From a checkpoint of a small self-supervised image encoder: depths [4, 4, 4], adamw at rate 0.0011.
Rows from block 9, named by matrix and row number. Rows with one number belong to one channel. Each number is 128 + 32 x the weight over its row's rms, rounded and kept within 0 to 255. All counts start at 0. Numbers have three digits each. After the name is the row's rms in percent of the matrix's.
# convs0: first 3x3 conv (model.blocks.9.convs.0.weight, 192x192x3x3, standardized in use), inputs 56-59, a 3x3 kernel for each
# convs1: second 3x3 conv (model.blocks.9.convs.1.weight, 192x192x3x3, standardized in use, transposed), outputs 56-59, a 3x3 kernel for each
convs0.0 099:086099141129118146116113139080118097108148116095103105187188161173178145144175166144153135184169144161133124
convs1.0 104:102118130119104099134165126115149142141147159130130146117137129078115118042112104130134126116111122149115103
convs0.1 096:142138148117122122130129125117172114119136086139106081130138120119138119107133121125144157148149163124120127
convs1.1 107:164129149151140166165168149104136089139121111108141091105106063101086071118113090098126093122119109106145107
convs0.2 105:160151155137142133094125141140143111159173155138130149149165125160173116123156120083095086122149158085125106
convs1.2 102:088121132163132164140155187096134085119165132077104097088119093138171164133156139143143120092111072125124090
convs0.3 104:153143104128103099123119095131123094159212163149179125137166154145142124151154117093141164094141169109163200
convs1.3 089:089154145091120156147183167131134114107139125105148154156101051162169126153146121175186127165151142171138073
convs0.4 100:075123128118149116091119115109132136090101081124122103204209180171173126088098065119140152084109120063083088
convs1.4 103:094127137138168127202209173102136108160153113123129103112140123151185145110128108183180172153147139128152102
convs0.5 102:106152134117123121105105115127131097132110098117104106109115077091122110118143149090097080081110082136149133
convs1.5 094:139153159111107145126114114147144121158155139131136136139158178173184178144148148138140122110112106106083072
convs0.6 100:112106048108123086119141116130077027177128087169138051172178138162188186161171185139138150133124123138122159
convs1.6 089:101140140104133126095150110084150152137146123117135098130126100141145123143150119146142120149116068146108082
convs0.7 101:118109096090133111139140146180116054170158150137124086138198168142173163119171158101138167106139153088164195
convs1.7 105:158153128204141139167125080077135076117154099090120076136138101145136106132131117152119063178116089167128097
convs0.8 099:091119130112101131141119140122142140098146103135177156131138143133148136136165132141152149116108144109106146
convs1.8 105:082094100129115102143149151096111088164210137136134092090068063124133108153124124131143118109112101131161146
convs0.9 101:110123109110109097125088088140179153125149160149154171125137113155130114141149119143125117119126128140156136
convs1.9 106:142128122146135140087100084147149124164131119110135103134171158119143135114148137157152163143152116090120123
convs0.44 099:163160161166169150122127105139158129148152125122117059123123108151131156114108139140128117131099106128146164
convs1.44 099:106105113162161158145147145104143151151142129079072097083092050124133137133120108164176185115140119101115106
convs0.45 100:081105086123159098111159129123088102177141127184134073193190142142127124115118156132167172166171154106079130
convs1.45 086:122147157112120139126122153128125159154132149155120116096097069113128105109124044146141170123105134109061073
convs0.46 100:175179184136117147105079123167174099158158079126150115170162154125131120186184182097077064072038022075068083
convs1.46 105:084066076092105096101102117134155157168157136140147129144152142144133149120145119128120100134114103107076098
convs0.47 101:122137119120112115143134086099151144128168127128120109142099087143139113157147104123127162131115158102129147
convs1.47 093:157129101134114100115138163136130129158158124107121089127121131162168139139144145067057086036037063049041082
convs0.48 102:127135121163148141174120137091124096119131094114110092061089102076117117110136113133169177156187181144170155
convs1.48 084:143155145156184170122150149125121105126129116113103100164148155130134147086104093164178164188176163159146133
convs0.49 101:149144105160125109149116142057087070082095063068098020108136127137162164096133112139163146159170127126146134
convs1.49 090:143131143146137154171147127139114123143131128137133125141152123146128131144149134102123132108129145094121135
convs0.50 102:148124128167120113147117120112121141121127160123130150158162145156156132149155148109136174154142139153158142
convs1.50 107:068102143142172154169206153094146136085133121080117112133129109102128074135131074115117087136138133126106113
convs0.51 100:084127109090148149110121111133075108113146173100157144103138103114125118065110119077052097127048059172164166
convs1.51 103:163175129174180144148153116078190130127173160055133075103125118120118096102097046161147147167141118131112125
convs0.52 099:123110118119100123163153177140168151130150138152141111105110096104148144075111116122131101133132111111137153
convs1.52 097:111077118107095135162153146159182150178174149116151148133122106136140114131114079114129100105101100119103078
convs0.53 102:119103135133151138105133094103134103121160145150175162097133082169154151147107121043076061110095121136126131
convs1.53 091:152183182165170144106142133104126164160115085119117078122143135148184168159188168067090091086115137152173147
convs0.54 101:097146170138163162118099113106116137124155156097082064113172122166205203130191183069051031062076097124106126
convs1.54 092:135134114164141142133132111088097096150146122112109068153178155176178193176205180121135133129125140143116078
convs0.55 102:126095084124110116125103138129123056122113060146108131102120131134151151156160165155156147149151158114121096
convs1.55 093:131149148125138126105127111139146150145163168117139166133125142111123100098104093146159131153156160127127130
convs0.56 101:127134123108100068139153122085101080130161155116154124126124118173178154117127118073100082100110120106115115
convs1.56 098:141124171133065104112094100151158138186190145146154126110130086122142149047095106099104091067094096081064115
convs0.57 099:118108137106094116134110115162178160121163139104118110117132135108122136108089097147151146124132111066081123
convs1.57 099:158138155108083109104069093117152137148155136146179152150160128105122120093091091079101078091120111131141134
convs0.58 100:058059078104080085152146107114139141104118123134146165130145126105128132100110096131121149089078097159146142
convs1.58 106:102094089089060082077078082113149125120132126125142122080097028081077076098085073170177153189185133151169132
convs0.59 099:195149163183121164135121159113171120113209141106211158136131078131127106136151148141151086170126059152117081
convs1.59 111:127105045198153094171164125107176139110171128043123123052110127094130138092087138043128140086108144093058127
convs0.60 098:124157124133204181097163145094102049163165093195191070137158159149148171141147176135127139124087096100087133
convs1.60 093:121146140125158152126156115073135184152132116102139104132120109134125120123126119137133140137121075095099086
convs0.61 097:143155149138166114147161107167188138127161120127134124117137132130136129150120092142126081133134123087086081
convs1.61 097:172147166154115127135117136099162122095152123119142134086134153087091112113140143071099116145123119146159127
convs0.62 102:106089097097097100091095114137131067145135113121137073154154141161183157176169136139137127107136136134189151
convs1.62 100:101140122109121083106134096105158106146156106118170114163189180147174174115157174161197159120148115130138140
convs0.63 095:129140115105119114086112097144108106161169200092142086147150142164169139093094068125085110204179186146135115
convs1.63 110:099160133178146173155172151081143117162155132083105099147084089157079120121077123153112151147136159144139148
convs0.64 098:090144131130166120110100102127119104096103087128130096087165161127170159105149132118128124143123105153123129
convs1.64 117:142163121148142144162108151097111097094103095084126087109095112133122120139135140065089111091102096107130123
convs0.65 099:157126119139117134148167181097151127111177139113145080160177146114128108102125110135151146203237222196191138
convs1.65 100:176131134177159157092095078111125087099119107101133100054100118049079113065087119186180136206194172180206161
convs0.66 100:148166156107101104108072082127142139121132138107133135121128141150141131123108105161140135147126140133116142
convs1.66 097:125137130116103137066077092117127131113136145101115126139143133132106145081102080150156143139125137130113127
convs0.67 098:127133132098090093133135140101121091147164170087069067087076078186161205105105075082076108156144135101108114
convs1.67 109:132131137154126145107059107114114113172168144108128128100155152109159130084105109084125121114122105082099083
convs0.68 103:091116086103120096092109128140113108170158131155114111128163185135139182102138142132158147184136155128117121
convs1.68 094:095159127045095117080141129057106140132163166141145144100105031182169081169154056132128114157171183177149163
convs0.69 100:146151149144144146094099103120146078161169081155147053131135186143125163165169204109138182087088122115100163
convs1.69 093:067089122071085112101097111081132158101134147114156157144130120141141126157131114129101104127126113133117097
convs0.70 100:126153108144145094163150130155126215149134169140127168185170164131107109096050073131116131149159160102108099
convs1.70 110:092098130119112117147119139146138153149135173134112164133120123117119115141138137155143129122118119101084108
convs0.71 102:108073056091063068094102111087124105110157140117158091120193180127187169064124088088076092131142134128200176
convs1.71 090:146175141180155149169155109104164053166182109099147041122158175161199197164177166134131136131119098091104105
convs0.72 098:117137147143178157129126119117115134111128135101137091088131158098150164064085112073119113099105095133143121
convs1.72 096:087115112132160142157151162127095106182159129141152116046065054130147142119135149125142117116140115122134102
convs0.73 101:085084080114120094161172150106123125085105098107132089157195154133158161118143131148174186164175200165185181
convs1.73 101:128120102154113130148108111126121079153137103136164115142144107099112104128116140095137103110144114108116112
convs0.74 100:155173170164155143160138104117135154124157149111129104186173135161176148097137129121133071118113061086073101
convs1.74 091:091112090136123115121085112162168146098104105080087093153158149187178181191189196145150164126126125161162138
convs0.75 099:151165169124113138111101116113115094129165171101138123083091030174207131168210135125089104109081116115113116
convs1.75 107:154126089151130111096109093116152122174191158067100087154161151172165170141158135157150169115123127053100077
convs0.76 099:132123104162148121158172161143168112108143096060111061129153115126151109146167136125122110159139133118097110
convs1.76 091:161116174186106138135094096092116113084136119075141133102114128117121112140145089160179153189201194177198171
convs0.77 103:101124122145153148116150143153126069174141087149127064189177168176156167155142165153170167109111137126136184
convs1.77 078:112124146124133124130125112067105131084104121079079092132127111130143125152151102174139137171148114173170125
convs0.78 102:160143148114115130140110130158123150108094119117063064113186202144176168144158118099144167122143157131125084
convs1.78 095:053076065105075109156170181130110139132119104098118129125116092137163119128150147174178140158154134166156140
convs0.79 099:094079094144129128176179145138122150117130125118134110152157149130113113147140108101137135142136128105096077
convs1.79 107:108090086114142097104116102136148132144103069132129112101099085141115096118107120103114105102098070097093086
convs0.80 099:126080123096133115125143139117103123170164183158125108111117073111143159106143190115143149092118138096125159
convs1.80 102:129181175156140138116107114075114149137133136090097125152156128148145154130137096125112089117101036125110091
convs0.81 099:101129153087107109119166155120159135142167167115142155116171114156154145117084089098102107102114112120103088
convs1.81 105:118118128082060079110125129102158102113202134097160110135157172119122146064094103112151146116111142073112148
convs0.82 097:089127112105152143088159139074115065132208072158255071065155159085146154086120148124131146115094099095078117
convs1.82 101:109152173099136147110141148030176159122193122089212086121124092131152133132157099132139146120121122107104121
convs0.83 099:117131104087133098088121090154139138116150138135112121156145124169144161150154132095081080094073078140109115
convs1.83 093:086089096083127111095111087129139129166173151151160157143163164136175177096128156086111081102102118129126125
convs0.84 097:088084122150116138109097109129172138113113076140124114172188169156130131196165162112119086098118107109127126
convs1.84 106:113105101139142145120122092182193181162151164150138137131161108109091042106124102071065094111122115125141133
convs0.85 102:132101109120124105150150134105111057153146075175170098126144102169172187134141184102088058133124133068063109
convs1.85 093:141129138150132155123133119077145189150170131105118105104126140123134145108103081123108108107092078099066070
convs0.86 098:085086100101100125159150132097103081134148143137152121129136127185162162151121141128132141080060057154149145
convs1.86 100:162176158158152148143152137115150158158131100120120073124107091144155160115148124142159159124144132125109128
convs0.87 100:104126114079084076123119126115121088109126116096122080145196173169177191127145110120112088162154154175185189
convs1.87 100:149177160158097082100066096101112077171187135128156094126169139110135144103150113143152105145165129119144137
convs0.88 098:115123104156153175166149161131138135138172196112114109116125135134137130153112110164190199131134147110116116
convs1.88 101:207214188175182177171144114112130125111118117137153154102158122103074080094101073120120125084102087113111092
convs0.89 098:082093118062059086141103119116182169108160177127142124123175200142188149124157139084083147127131125075099110
convs1.89 101:104115086152079050141073066106115099153132106114109085103118085155169106166152148101093088075065059119101103
convs0.90 099:151139079161177088163190083088125095115153100111140086128176148174162131152109106087088152098108138129113149
convs1.90 097:118158198090152179122175198062189141084181129069172105129153155151148135132150109124138103153136119154126118
convs0.91 101:141154081136155047122150057162137135151143110150129080123105133131107116085116122095129193101114174106147199
convs1.91 111:105180187160196219154195205129147144110145137110152129138105063109121097102106065123102036154142082185149086
convs0.92 098:168116104119138083145151120116128064137142105144134115098156136148202170086137138113126123177171166086085098
convs1.92 107:110156127137100131104099133075132111105107110110132116141146117175155132110137107129126056160152110133116118
convs0.93 101:067105094045111063074111097144195186149193164111125118104083106171177165164203194147159164147138151113097132
convs1.93 092:093097111125149140089135104134133122132150146048103120100113105115085108106095115108110124125158154150167158
convs0.94 100:140115101130109129105116104100146128126170128107155115139117119114114119129137130097095090123145123157175172
convs1.94 112:123135132128118135115119106165161160137127128150142128097091064097076063123116114134143115173164154153146121
convs0.95 100:142118120081076102117087100106139103115149181095112140108099105146104097144129127137160175158188178109127134
convs1.95 101:155096164143090103093089080117111106136141127114112130115132095157148118079071080136133130098089087068090075
convs0.96 096:126142154102116105150167170148165140128141096098105040093103119085113131117120129117101081180214186128135116
convs1.96 101:074093076097110114138136150107118127176174150112124096118071119109094093114131121161158160198196189141156121
convs0.97 100:144133140134120126092083088138194189125156209112130132173175144148143148118123118104095108116140125102116092
convs1.97 092:091110135110126161132118123112131128163177158150156142123126107106122131104150128136152131132133125111096125
convs0.98 101:136124130126100136114091106121160151100141171118147160111119106172150156154144125109085054112134116197180190
convs1.98 111:169142150239186169132142151105098110163167141071063043154146160125152177126151157169147140105118070060102080
convs0.99 099:198161134129123085137129119099130103098189142098161119168161132167162147175155128095129116091144135113137100
convs1.99 105:102148153127159177127173187078092088153139114120120108127155171119182175096178187063063069094102130150154161
convs0.100 100:108087069119136103109118103087149087111197149116194155096120092164157133192180131137143132169175125097082085
convs1.100 087:129143115177153141100061082095113131103158143089131109117141157083105141089120125095111111132124128178164153
convs0.101 098:149129128143130117111118100121084094117124128129152150130165145103167140108157120073071074116101088140137135
convs1.101 108:053047090084068100078074118095103126108104144081100122079097113153149141152147143082123107091101060087077087
convs0.102 100:148137149092122084101125087142132158158144171124092123096113082196213238169175195107128124149149152183146152
convs1.102 098:158128108125085082154155134130130102176190173113102091164156153165165156139143162141164169157179184134155146
convs0.103 099:103144098136152135126156139137136128114160131079179128125115114101076070156142094108136148163193179089069052
convs1.103 101:197187186194204191127121105085152109090128076087150116089071013052071081100102096109127111101128109144129104
convs0.104 101:166093114156082105158080125112119122163119130181089103146220184136192174126186171085129133086088109123122138
convs1.104 098:130131176126144175163173185115149103147163115134170101210180105210182150143180129149124109167122128133107085
convs0.105 099:114103081151162151142140145116163098124174169133182181121101079101081078160137125075131167154183198162214197
convs1.105 101:180172124172174138120142127100159129101100133106145139040072062010030007063057000170174109181163107186155095
convs0.106 103:144132140162143148118093105119110129122159155121128108107134136122137114116091065117115111136155180099143128
convs1.106 107:097079100130136162130123138136117106171150124116129128134128106168172179143174164167179165131161142151169153
convs0.107 099:155159160088107098131140121103136100129168138134151132113125124169155168204173199148163131125140114060047034
convs1.107 098:134148140165152137142126127120107132146143122101113117147150131139155171132168159029059069112126116158182172
convs0.108 100:126118096111105102112116119127134096109126127084067094139172130175189151163157143152153145119145152090136138
convs1.108 102:136105111189121140122126119100119102116135122045085061124130121154135115134125114126162113109107070059054063
convs0.109 102:112093117105103089117129137107106127138148157125159135199186177165157134083104065041069067110140124165190130
convs1.109 106:117172141143140100134168099134126100161108085150112088175166142166195218157156209127159162126154154121152133
convs0.110 100:168131092135122112148097105133117110134150141109122080102158123141161146111119118086155130121151155113134156
convs1.110 102:159156131188147168178176167103116099168160112067085051113123131101096119080104095137115117151135118100120120
convs0.111 103:122133137150157132145148117056069067125132072140126045160165186132144193154165218166181167144148132141146173
convs1.111 097:095101146110113129129135142082093131105118126114109110133133134118123128129128111142137128144146127131125106
convs0.112 096:080198083085208072063170077135125109127133105129105125102131103153142117068123167128115136152125095153120107
convs1.112 107:085133187128168228128160212066143096062146091055144112115120170129111105085098125119074130145111094119114115
convs0.113 098:115086108121100112088077121129183125139171141123154123158181121103142107129169116117138124172146147180180156
convs1.113 099:108151147115165167112099135141119114133143116122113116144143110119157120128147147152170152182154146183165151
convs0.114 099:039097065067122060090119083065044060164122065179150055150194167134183190115151168131138145137122129106104141
convs1.114 094:096131148127161160164186173059137121152172119134130050125145122126153148152156078144145149129129138110127134
convs0.115 103:141145132148142129120132124127113084150168134145125108122155134103123107094139134087130162113156161121147140
convs1.115 098:143154127121125160118120130123135136134123132122132100159105072125098074109089063148160133153170143140138100
convs0.116 100:088126127152139115153139155074119073105140095113144093106135147096151133089105102124152145154165150092115102
convs1.116 088:140131157129167173168157148104119085143159116115128085119170126145161148124116073141140151128154146098134134
convs0.117 097:101148146113152141115167177127108124117110077123107080157143132178158146147156138071131143110162181077119113
convs1.117 103:176183132148161120167154109148122138153132139120118133116107067148142115118152122160162126154151124153134087
convs0.118 097:107124147126094085108126112103140103124143115110104073157155133130098115131134121127134140134145138060106123
convs1.118 109:149153138114132123091097075115091094180146147139126151115078086111061060079082033144143081185162160165164142
convs0.119 101:107091084104123103123128111137067126130104114105107075152191156154191187105171118116122138171178184123185188
convs1.119 103:121105101125049135154113118084076056146148083128145105131140109155151137168161121109135092157160194193184169
convs0.120 102:170140161131136127126100095154167151137140146121165173066117067134142131120119137103132129101141140085093130
convs1.120 113:163143102159171151114137123094113126151153129121121079095142139117142117104094101159173160124133124109127122
convs0.121 101:086130142076127117094137130129115134168170139149130118170170162171148153122103111084079086066070077105134134
convs1.121 104:105130120107120073107102104151163162171147165168169159125100109109109102059087090167176143147156138139150155
convs0.122 099:175180182139149158157168186140060090158129106132143135123149134126122101161139148134176170154176170112113083
convs1.122 115:132152143107063053110082073145126130176148166165153170111151112165144122152150108117126104161161168191194185
convs0.123 099:118103087126109105140178128101123119124164154112152108143146126122086117133110123107114109162132139144151140
convs1.123 115:125140129147115132146096128167134120169133117165152158073057054063100117120098107058092091097116100103100106
convs0.124 102:090097081126091096120133131097137157115137144112142115136173155149184152168178165112105090145127129148110123
convs1.124 088:102117114131153165135165140097138108121150117138152095153147141145133147140164148105095083098091086116103125
convs0.125 098:111138138129127128153158152134109127150185169121162130104113124115134147124145143100124142118171194111169149
convs1.125 109:107132088118128127101109078112154131140092128110101143113099077123093070103108092178207163204215188196193140
convs0.126 100:168145131154159140167167179131128091134120099111085083114177152150168168115143132085088111112108141146141145
convs1.126 100:188163157189142118157127126162149129183189154161165149152155095159145107139137131090115074095076115109119128
convs0.127 101:081100090103107110101108107099155155120151171113117125118129126119130146128114117100137090161167160146156128
convs1.127 089:111120124102139133097133161152137146135106109156145138140140156141124123135140146125124125089088065107092109
convs0.128 101:109087109118100130125108088095166074094185112084154074141129098173140116184105066087080102123117140132117150
convs1.128 105:157163139172184176164164185107131134105142109084134134108180155114166140103157110106158142129167194137129147
convs0.129 102:082094088090095071117138107121133122146120143147094106161178152165155161120128121151114109139132157157199192
convs1.129 101:132144120107106125121135118167126105178114127171152139152110135160174140157179141185239228201206181160173156
convs0.130 102:128107093149142113118116090138138129119153133133171162055099064100117121133149144115113098110091098139093148
convs1.130 104:133119119163164149111118110171180149180187149114151121141157159139125152123124128118134145069091102049058073
convs0.131 101:156175142133149124151157151126130127174205201117140122105101113154142125140142132104125127166219207090130128
convs1.131 106:146121124151126142110089080100123125121159144097105145107121126119124121115121130130139119126143108156160105
convs0.132 102:181152123104101082085118090101099103156161124161155117141186168136170172133192190116122113112111123115117166
convs1.132 090:057092136107112158149159174121131081154154097121135077175145118167176148167196142134143131142120080140126040
convs0.133 101:150141140168126132147104110091100065100110096097123104111119109135146159133170163115164144141154152106136136
convs1.133 086:114104064149156117132141107130141091130133089106118071143140132152145155146139136146148137166157134147149110
convs0.134 100:144182177121165151114117069150166113182167139168147149124126117156139148119143190072065059107089095114147163
convs1.134 097:120057120143085126079079086063093133109132138118121096123151147135120129083091085138112110132127095122094100
convs0.135 101:131162127103163127070147102147136074152202079151206059117170173128149162091135168088100105124090105106099165
convs1.135 104:095146156113143149126147136075160100098168102074183068142131126146150140145140075126110057128094057121084071
convs0.136 099:125136123117136111092135108098116073132167113096139099083140163140165149115138144101110134138088086117071077
convs1.136 084:109120146090088156075109150111149151118158166119144116131145096169158120163151087092136151105157165123130146
convs0.137 100:190189209154149157148156149148142113192174101142112057086101052112125122130147175120118113144134147113096109
convs1.137 097:131070126147120125110130114056096159142118089112096113145138177150152167039065061101109096124131142126110116
convs0.138 098:120127089155173132148168132095061034170146092171153054147150138130132166111110152145132124135129140099092132
convs1.138 096:125145134133152152150148144081152201128137123113093117122112128136132145117118057143143144136128134112104088
convs0.139 102:112093094106110078177160133123137113112131123125133115159196170144146145079070064140152119137104072140144140
convs1.139 104:141133125114065079119115121098084058138144130120125083127121117163122145124109139159166158115142130079073101
convs0.140 102:142174096126134090101103094102161109091158111095144114135149126118138163118122123112133102129128136147132144
convs1.140 106:176159126188179162207175159100106137115150118098139128116114135147113125109096120108115151053123151086119167
convs0.141 099:191190136153151102134119088134174153134161132136154158145182176185186206151169195072084134081096128086056069
convs1.141 096:094137146106123158107119162141150140131149128088141110132126128142134156128145168094082062108099070134125118
convs0.142 100:123129131121100114090104103103080132105109167077109152110146119098147107073136078059089091141160179110146133
convs1.142 104:125111124155123166120093107089112104157141087101092099084114112148140147138139169139176144140165137180182171
convs0.143 100:131146157147149145132128101092133133140144158106126138114158125164183142092120146083090100150150135117069090
convs1.143 102:134079137119071125124126104111147124151152132156131101134129109161125123151116086120122132122126150131142139
convs0.144 101:181162194096092089104089083147158150125109087091085085084134109175191170160193151076115091134132130150147153
convs1.144 100:100080063122068087089091101120101093126124094110132085147167164151161156049104102145143149135125127158145117
convs0.145 101:084103107107136128082136125109106075132154126157152106153159142133105089114117101074109144086123177086142203
convs1.145 093:113131146111146149108156168085163087111157108104152066134139060109124074113101017171106092195142100189168130
convs0.146 102:037085100089088071008000067112150066123140092110124110138151152161151155204215197144175186125116097110085084
convs1.146 096:086087083079082100088083101125126129118136151090124136147188184155178175138158165093090098111109114093074086
convs0.147 101:124098135112079111152100144089084090127114101153113114131195151144189167128171123098165131136163145124165147
convs1.147 093:071112142112070084179145133153159138166145121177179118184152143194200193186209188134143140185177158178176133
convs0.148 103:075101076102129096144175149191147073178141126144115089079125147105139148118171165139129129170172164110163152
convs1.148 089:082123099081110132109087132125102100119143109120132114133120025154128080123115071171182156193174128177158109
convs0.149 101:143128156126106126122103141100144113125176158101115107103118102184181151210178171112123129100130135092087109
convs1.149 091:156108112123101097096128124090120170101115110126149138173215213207208210161200210077068055113113106103107118
convs0.150 101:134156146092141104066077039132150142132150145113124119116156124173203148142164098101112097142125121156143171
convs1.150 102:114105128131096087158142173145181143167197137129158118124131125167187183183193179199194183159150131121127091
convs0.151 097:121133142151132115143092104088150125107174149119159166195191172188151152158104115147106092101067074110075102
convs1.151 108:065042066103092082130109126100117115088095138087101116102116088103090091098085092120142138116109122083048084
convs0.152 101:112095120134095130142128131150143156142135138123139153166165166123119131125132139098081076086103112164157157
convs1.152 108:118101087122137160130109136141146116147152136103119129105086074073048020067047005200180194168180172097128122
convs0.153 101:144136145068073051075054045113145119156197153131156100130185155216225215149165171095113105105115125165148175
convs1.153 106:129076111146060064166147151136142084182206133111148061197188158197223197151186176161146147149134127130125052
convs0.154 100:120104130131145129152181173128179096131199141108144068155188138147168145099125079095108088123114113096085061
convs1.154 090:115091093134089106136064098118157096106182136109173129090130109128156127104154111138123055139115070138117117
convs0.155 100:133116117123112076073090105092114119092126091099115076096122106138147124138178147130152112130162135138159120
convs1.155 096:093117112085084078098124087163154172157127148170164157159168131157149134142149103155160157171176168152164171
convs0.156 100:126115166089069118101093124099144136111138124099129138156173115165167093174157062104131120124120135148148134
convs1.156 114:134098096146141120166176156110185150115180158070157145084159170101155172105131170045116109058104101035112129
convs0.157 097:100114100095117111114144115089089026144174054164205050147185179157147161158152170128131171117134140125157193
convs1.157 100:100135147097134157111146160050136124093170120105177105117120084127134116121143091134133151152129121138135109
convs0.158 099:153168180141163151095073114081097101119115075144143108150195187124149140130138112111140144112157167118157149
convs1.158 103:110103142120133116184152148130114120158156141125140110117118078127135111117142088153128101123129117142149147
convs0.159 097:083084110099083141097092138107166140112182135080107091120132131191171138178152119131128101102142136094128133
convs1.159 090:156142119195189139165159130122170120166176127105150136166163190195189203154186193114110119118126080120122096
convs0.160 100:111103091120098074152141137102099075131123100120098066169193172160163168096097103065072066137161138147211166
convs1.160 106:132122137134108149122081151126106099144109105111123081145144127151129112123113103134153130162163137160174126
convs0.161 103:127104077101123065125118085159121094189159145140133093138157117192214178158204182084108084099099101132147169
convs1.161 086:118171207129127180131144155128116099162169140090093091149147112180190178186208128134122109106085038099090042
convs0.162 099:150131098180152109145143076118140117106175109082157060122145112095123096082122091174210217110150199093105176
convs1.162 089:111114177103126182112143160128184136101190128067163141116092086131105083107104073187180173163184183196203181
convs0.163 101:160176161105139118092096078105117132140125105140113110110122090157160141108147164111076086098097104099071090
convs1.163 095:103047072140133139141160145073099089157134108126074048110124110127118118088087066155152140156161131094101089
convs0.164 101:101108102110126113145144153150173163158186143120140126143141121160169116149131102145149127151169122128132147
convs1.164 095:106141094140154112092135105132126143111090112140132140105123133163163174171185174165192175187184156148138120
convs0.165 098:140129134156134148140120136147146128133171142096121114133135135147128122184168146160167162150160162150147178
convs1.165 107:123136148145113142117079088092093101081077083120143153131125109101130092098115077141127114101115127137131116
convs0.166 099:138154155114138129112122143112148133125166175119171147087144113133157162129146160104047070099079091120149134
convs1.166 094:163164160121134102171165120118146072178165106123163111145170146157169163134161152101137123067080106085090120
convs0.167 101:136126140155137132155144139093112139113123126107138132069061037106106085124154131139171172169172167123132124
convs1.167 092:109130104100062080111090105094093120128119134121115114075111108095088049063062077179179169224221198178199164
convs0.168 100:099122111119115104175143135090158164114170176110129148165163155125111141124091124122069042148125072133155086
convs1.168 105:137168167131121115134136139108131081134147064120146103112163150089141141111093102103136129173150126145127120
convs0.169 101:180111134165115133132092121142150134140167154138138125165130138139105120160113094159170106150148125173168117
convs1.169 110:137096090148142109152159110114161132111153097100146128040121146068109140067097146132154164158190183142165190
convs0.170 100:161140174120111083103110098154147098154158125158128150090106089180187193175175187034081108104132156145171178
convs1.170 104:126060109109097122131102154145148154157134148155150191135113114146111128097118119137126111119111106063085056
convs0.171 101:130100127055080074115136142114102150132125131113136121135157165120138142102071077132147129135159135102126121
convs1.171 105:119110106065000095148090134128141110144149105109130109116135124148148120141131129124139120125132144121116117
convs0.172 102:105103110130132155150142127119104135129143193122150210130118141145137170079065072114100117107092105139140120
convs1.172 104:102112125102110137068072104162166148183172144091086111096075069122107093123123113168171161129093099075070099
convs0.173 101:215192216136141154112100125168170180129126128101115097078099075097120110101107095116125131140172187116123134
convs1.173 106:117138096138134138119154102111103096167180134135148121104121079085089084078082089122120137086127125074108113
convs0.174 101:092108132101098102121153095118117068134171107114122069119152121158190188144171173129138130132138129153163182
convs1.174 089:137116144150095129108106119091121117111115106053067055124134124159166156111137108139143117114136090111106098
convs0.175 099:136132108152095107129073108134111102128131114094132114139154171132109126128118108092124127093151144137161143
convs1.175 101:107139141124153141150157134111125094124122107107119113192152124178166182176164145123083052138072063180106094
convs0.176 100:142147159132136111137126116113144132130135111138136119130154165127142183128125154112110107119139114104100109
convs1.176 102:170157165129130160099102122128119131148126092123115108100108107120117118061102061129143118088086103101097112
convs0.177 101:063049079090109101126170151088101071154135081145146090154170111168156136087105139107120112109143124089100104
convs1.177 089:137160167134133170107157113036147136112136113048129116096135104135144118121133048152149142169150098154147127
convs0.178 098:108099102169123132171170143093138121112162106105118072140151145080051096105100098113135086142158126163157140
convs1.178 100:118118096108104112111107095149139143116112128134147148094085033086048034066079039161175166170182170154166158
convs0.179 099:145109099093136137111125127113155124114178119092111111149144148104109130146140106112156071133146105137152086
convs1.179 099:137116109159162126161164143120172135139169110121175126116114129113094132125078112136144142145163155122163166
convs0.180 103:142140140132133128132122129113105097121130098105110049095182191109186212094193206114162165106143122143121096
convs1.180 088:034109075047085095135174116126124107139128085122111113197167094194157110193171120154129067154123106174114102
convs0.181 100:155153131121127132163157140089141088101134125106115146117137128100117135082089087094089072092087091075081028
convs1.181 096:126163132131163161133147124163130128172139135091079096150159149126139146122151138088075092083062043089093073
convs0.182 101:150156148099083115139131138115118120146168200116098119066129137146186168067125107054074105125143147129131119
convs1.182 101:103134096120139173190169188094114103174189143141154138156139107174186177142192154139148144068083057073068060
convs0.183 099:109117099110120097125154134094096091089098104105133131189211197130117129104087078083102124090092110123113104
convs1.183 108:124124089125129111152141126179179134185162152183208165108144098143164131134171152107121109077099101059078085
convs0.184 100:122142133118132139147124137164163116140160129080093077121131123125141152110153125179197152159170148135156138
convs1.184 089:135137105139138125148144107101095118144148131111092097143151158122130123086068056152173173116136147114114109
convs0.185 101:106104106139140114118130099107166132110147112083097090142163137181174144152149126135128115137145134129155161
convs1.185 094:145161173174177162137136152128142129138149134105121112117117125165154170144183188151183164179176168150165140
convs0.186 100:110131123127151168136130135117145146136135151165138147115120088086072055099056089128132135068093061071075062
convs1.186 111:106110114109124147120113108142178170149200204083133141112124103103081075074051046149151117113066052079029057
convs0.187 097:151156098169140133142139137139175136143181139150195160116103129078064085118094129148185148165194177155186133
convs1.187 105:097123066114120077089101073160145133163114119150135116093022068069026048087032042162146141192169187194187165
convs0.188 102:124119125134122115125133115085056076130110087148136080086060082168167190185195235107071056124100088128128148
convs1.188 097:103093122141139137131167155069106164123143131108100101117128119121145161111144098138136145133125110102104077
convs0.189 101:139108131137098102110132098161140084167170144127166130075097105094121114141189158122169189116154176138170168
convs1.189 097:102081126135089171091098137132138132121131148084116147151150121175162147159164135145147114159169142172173125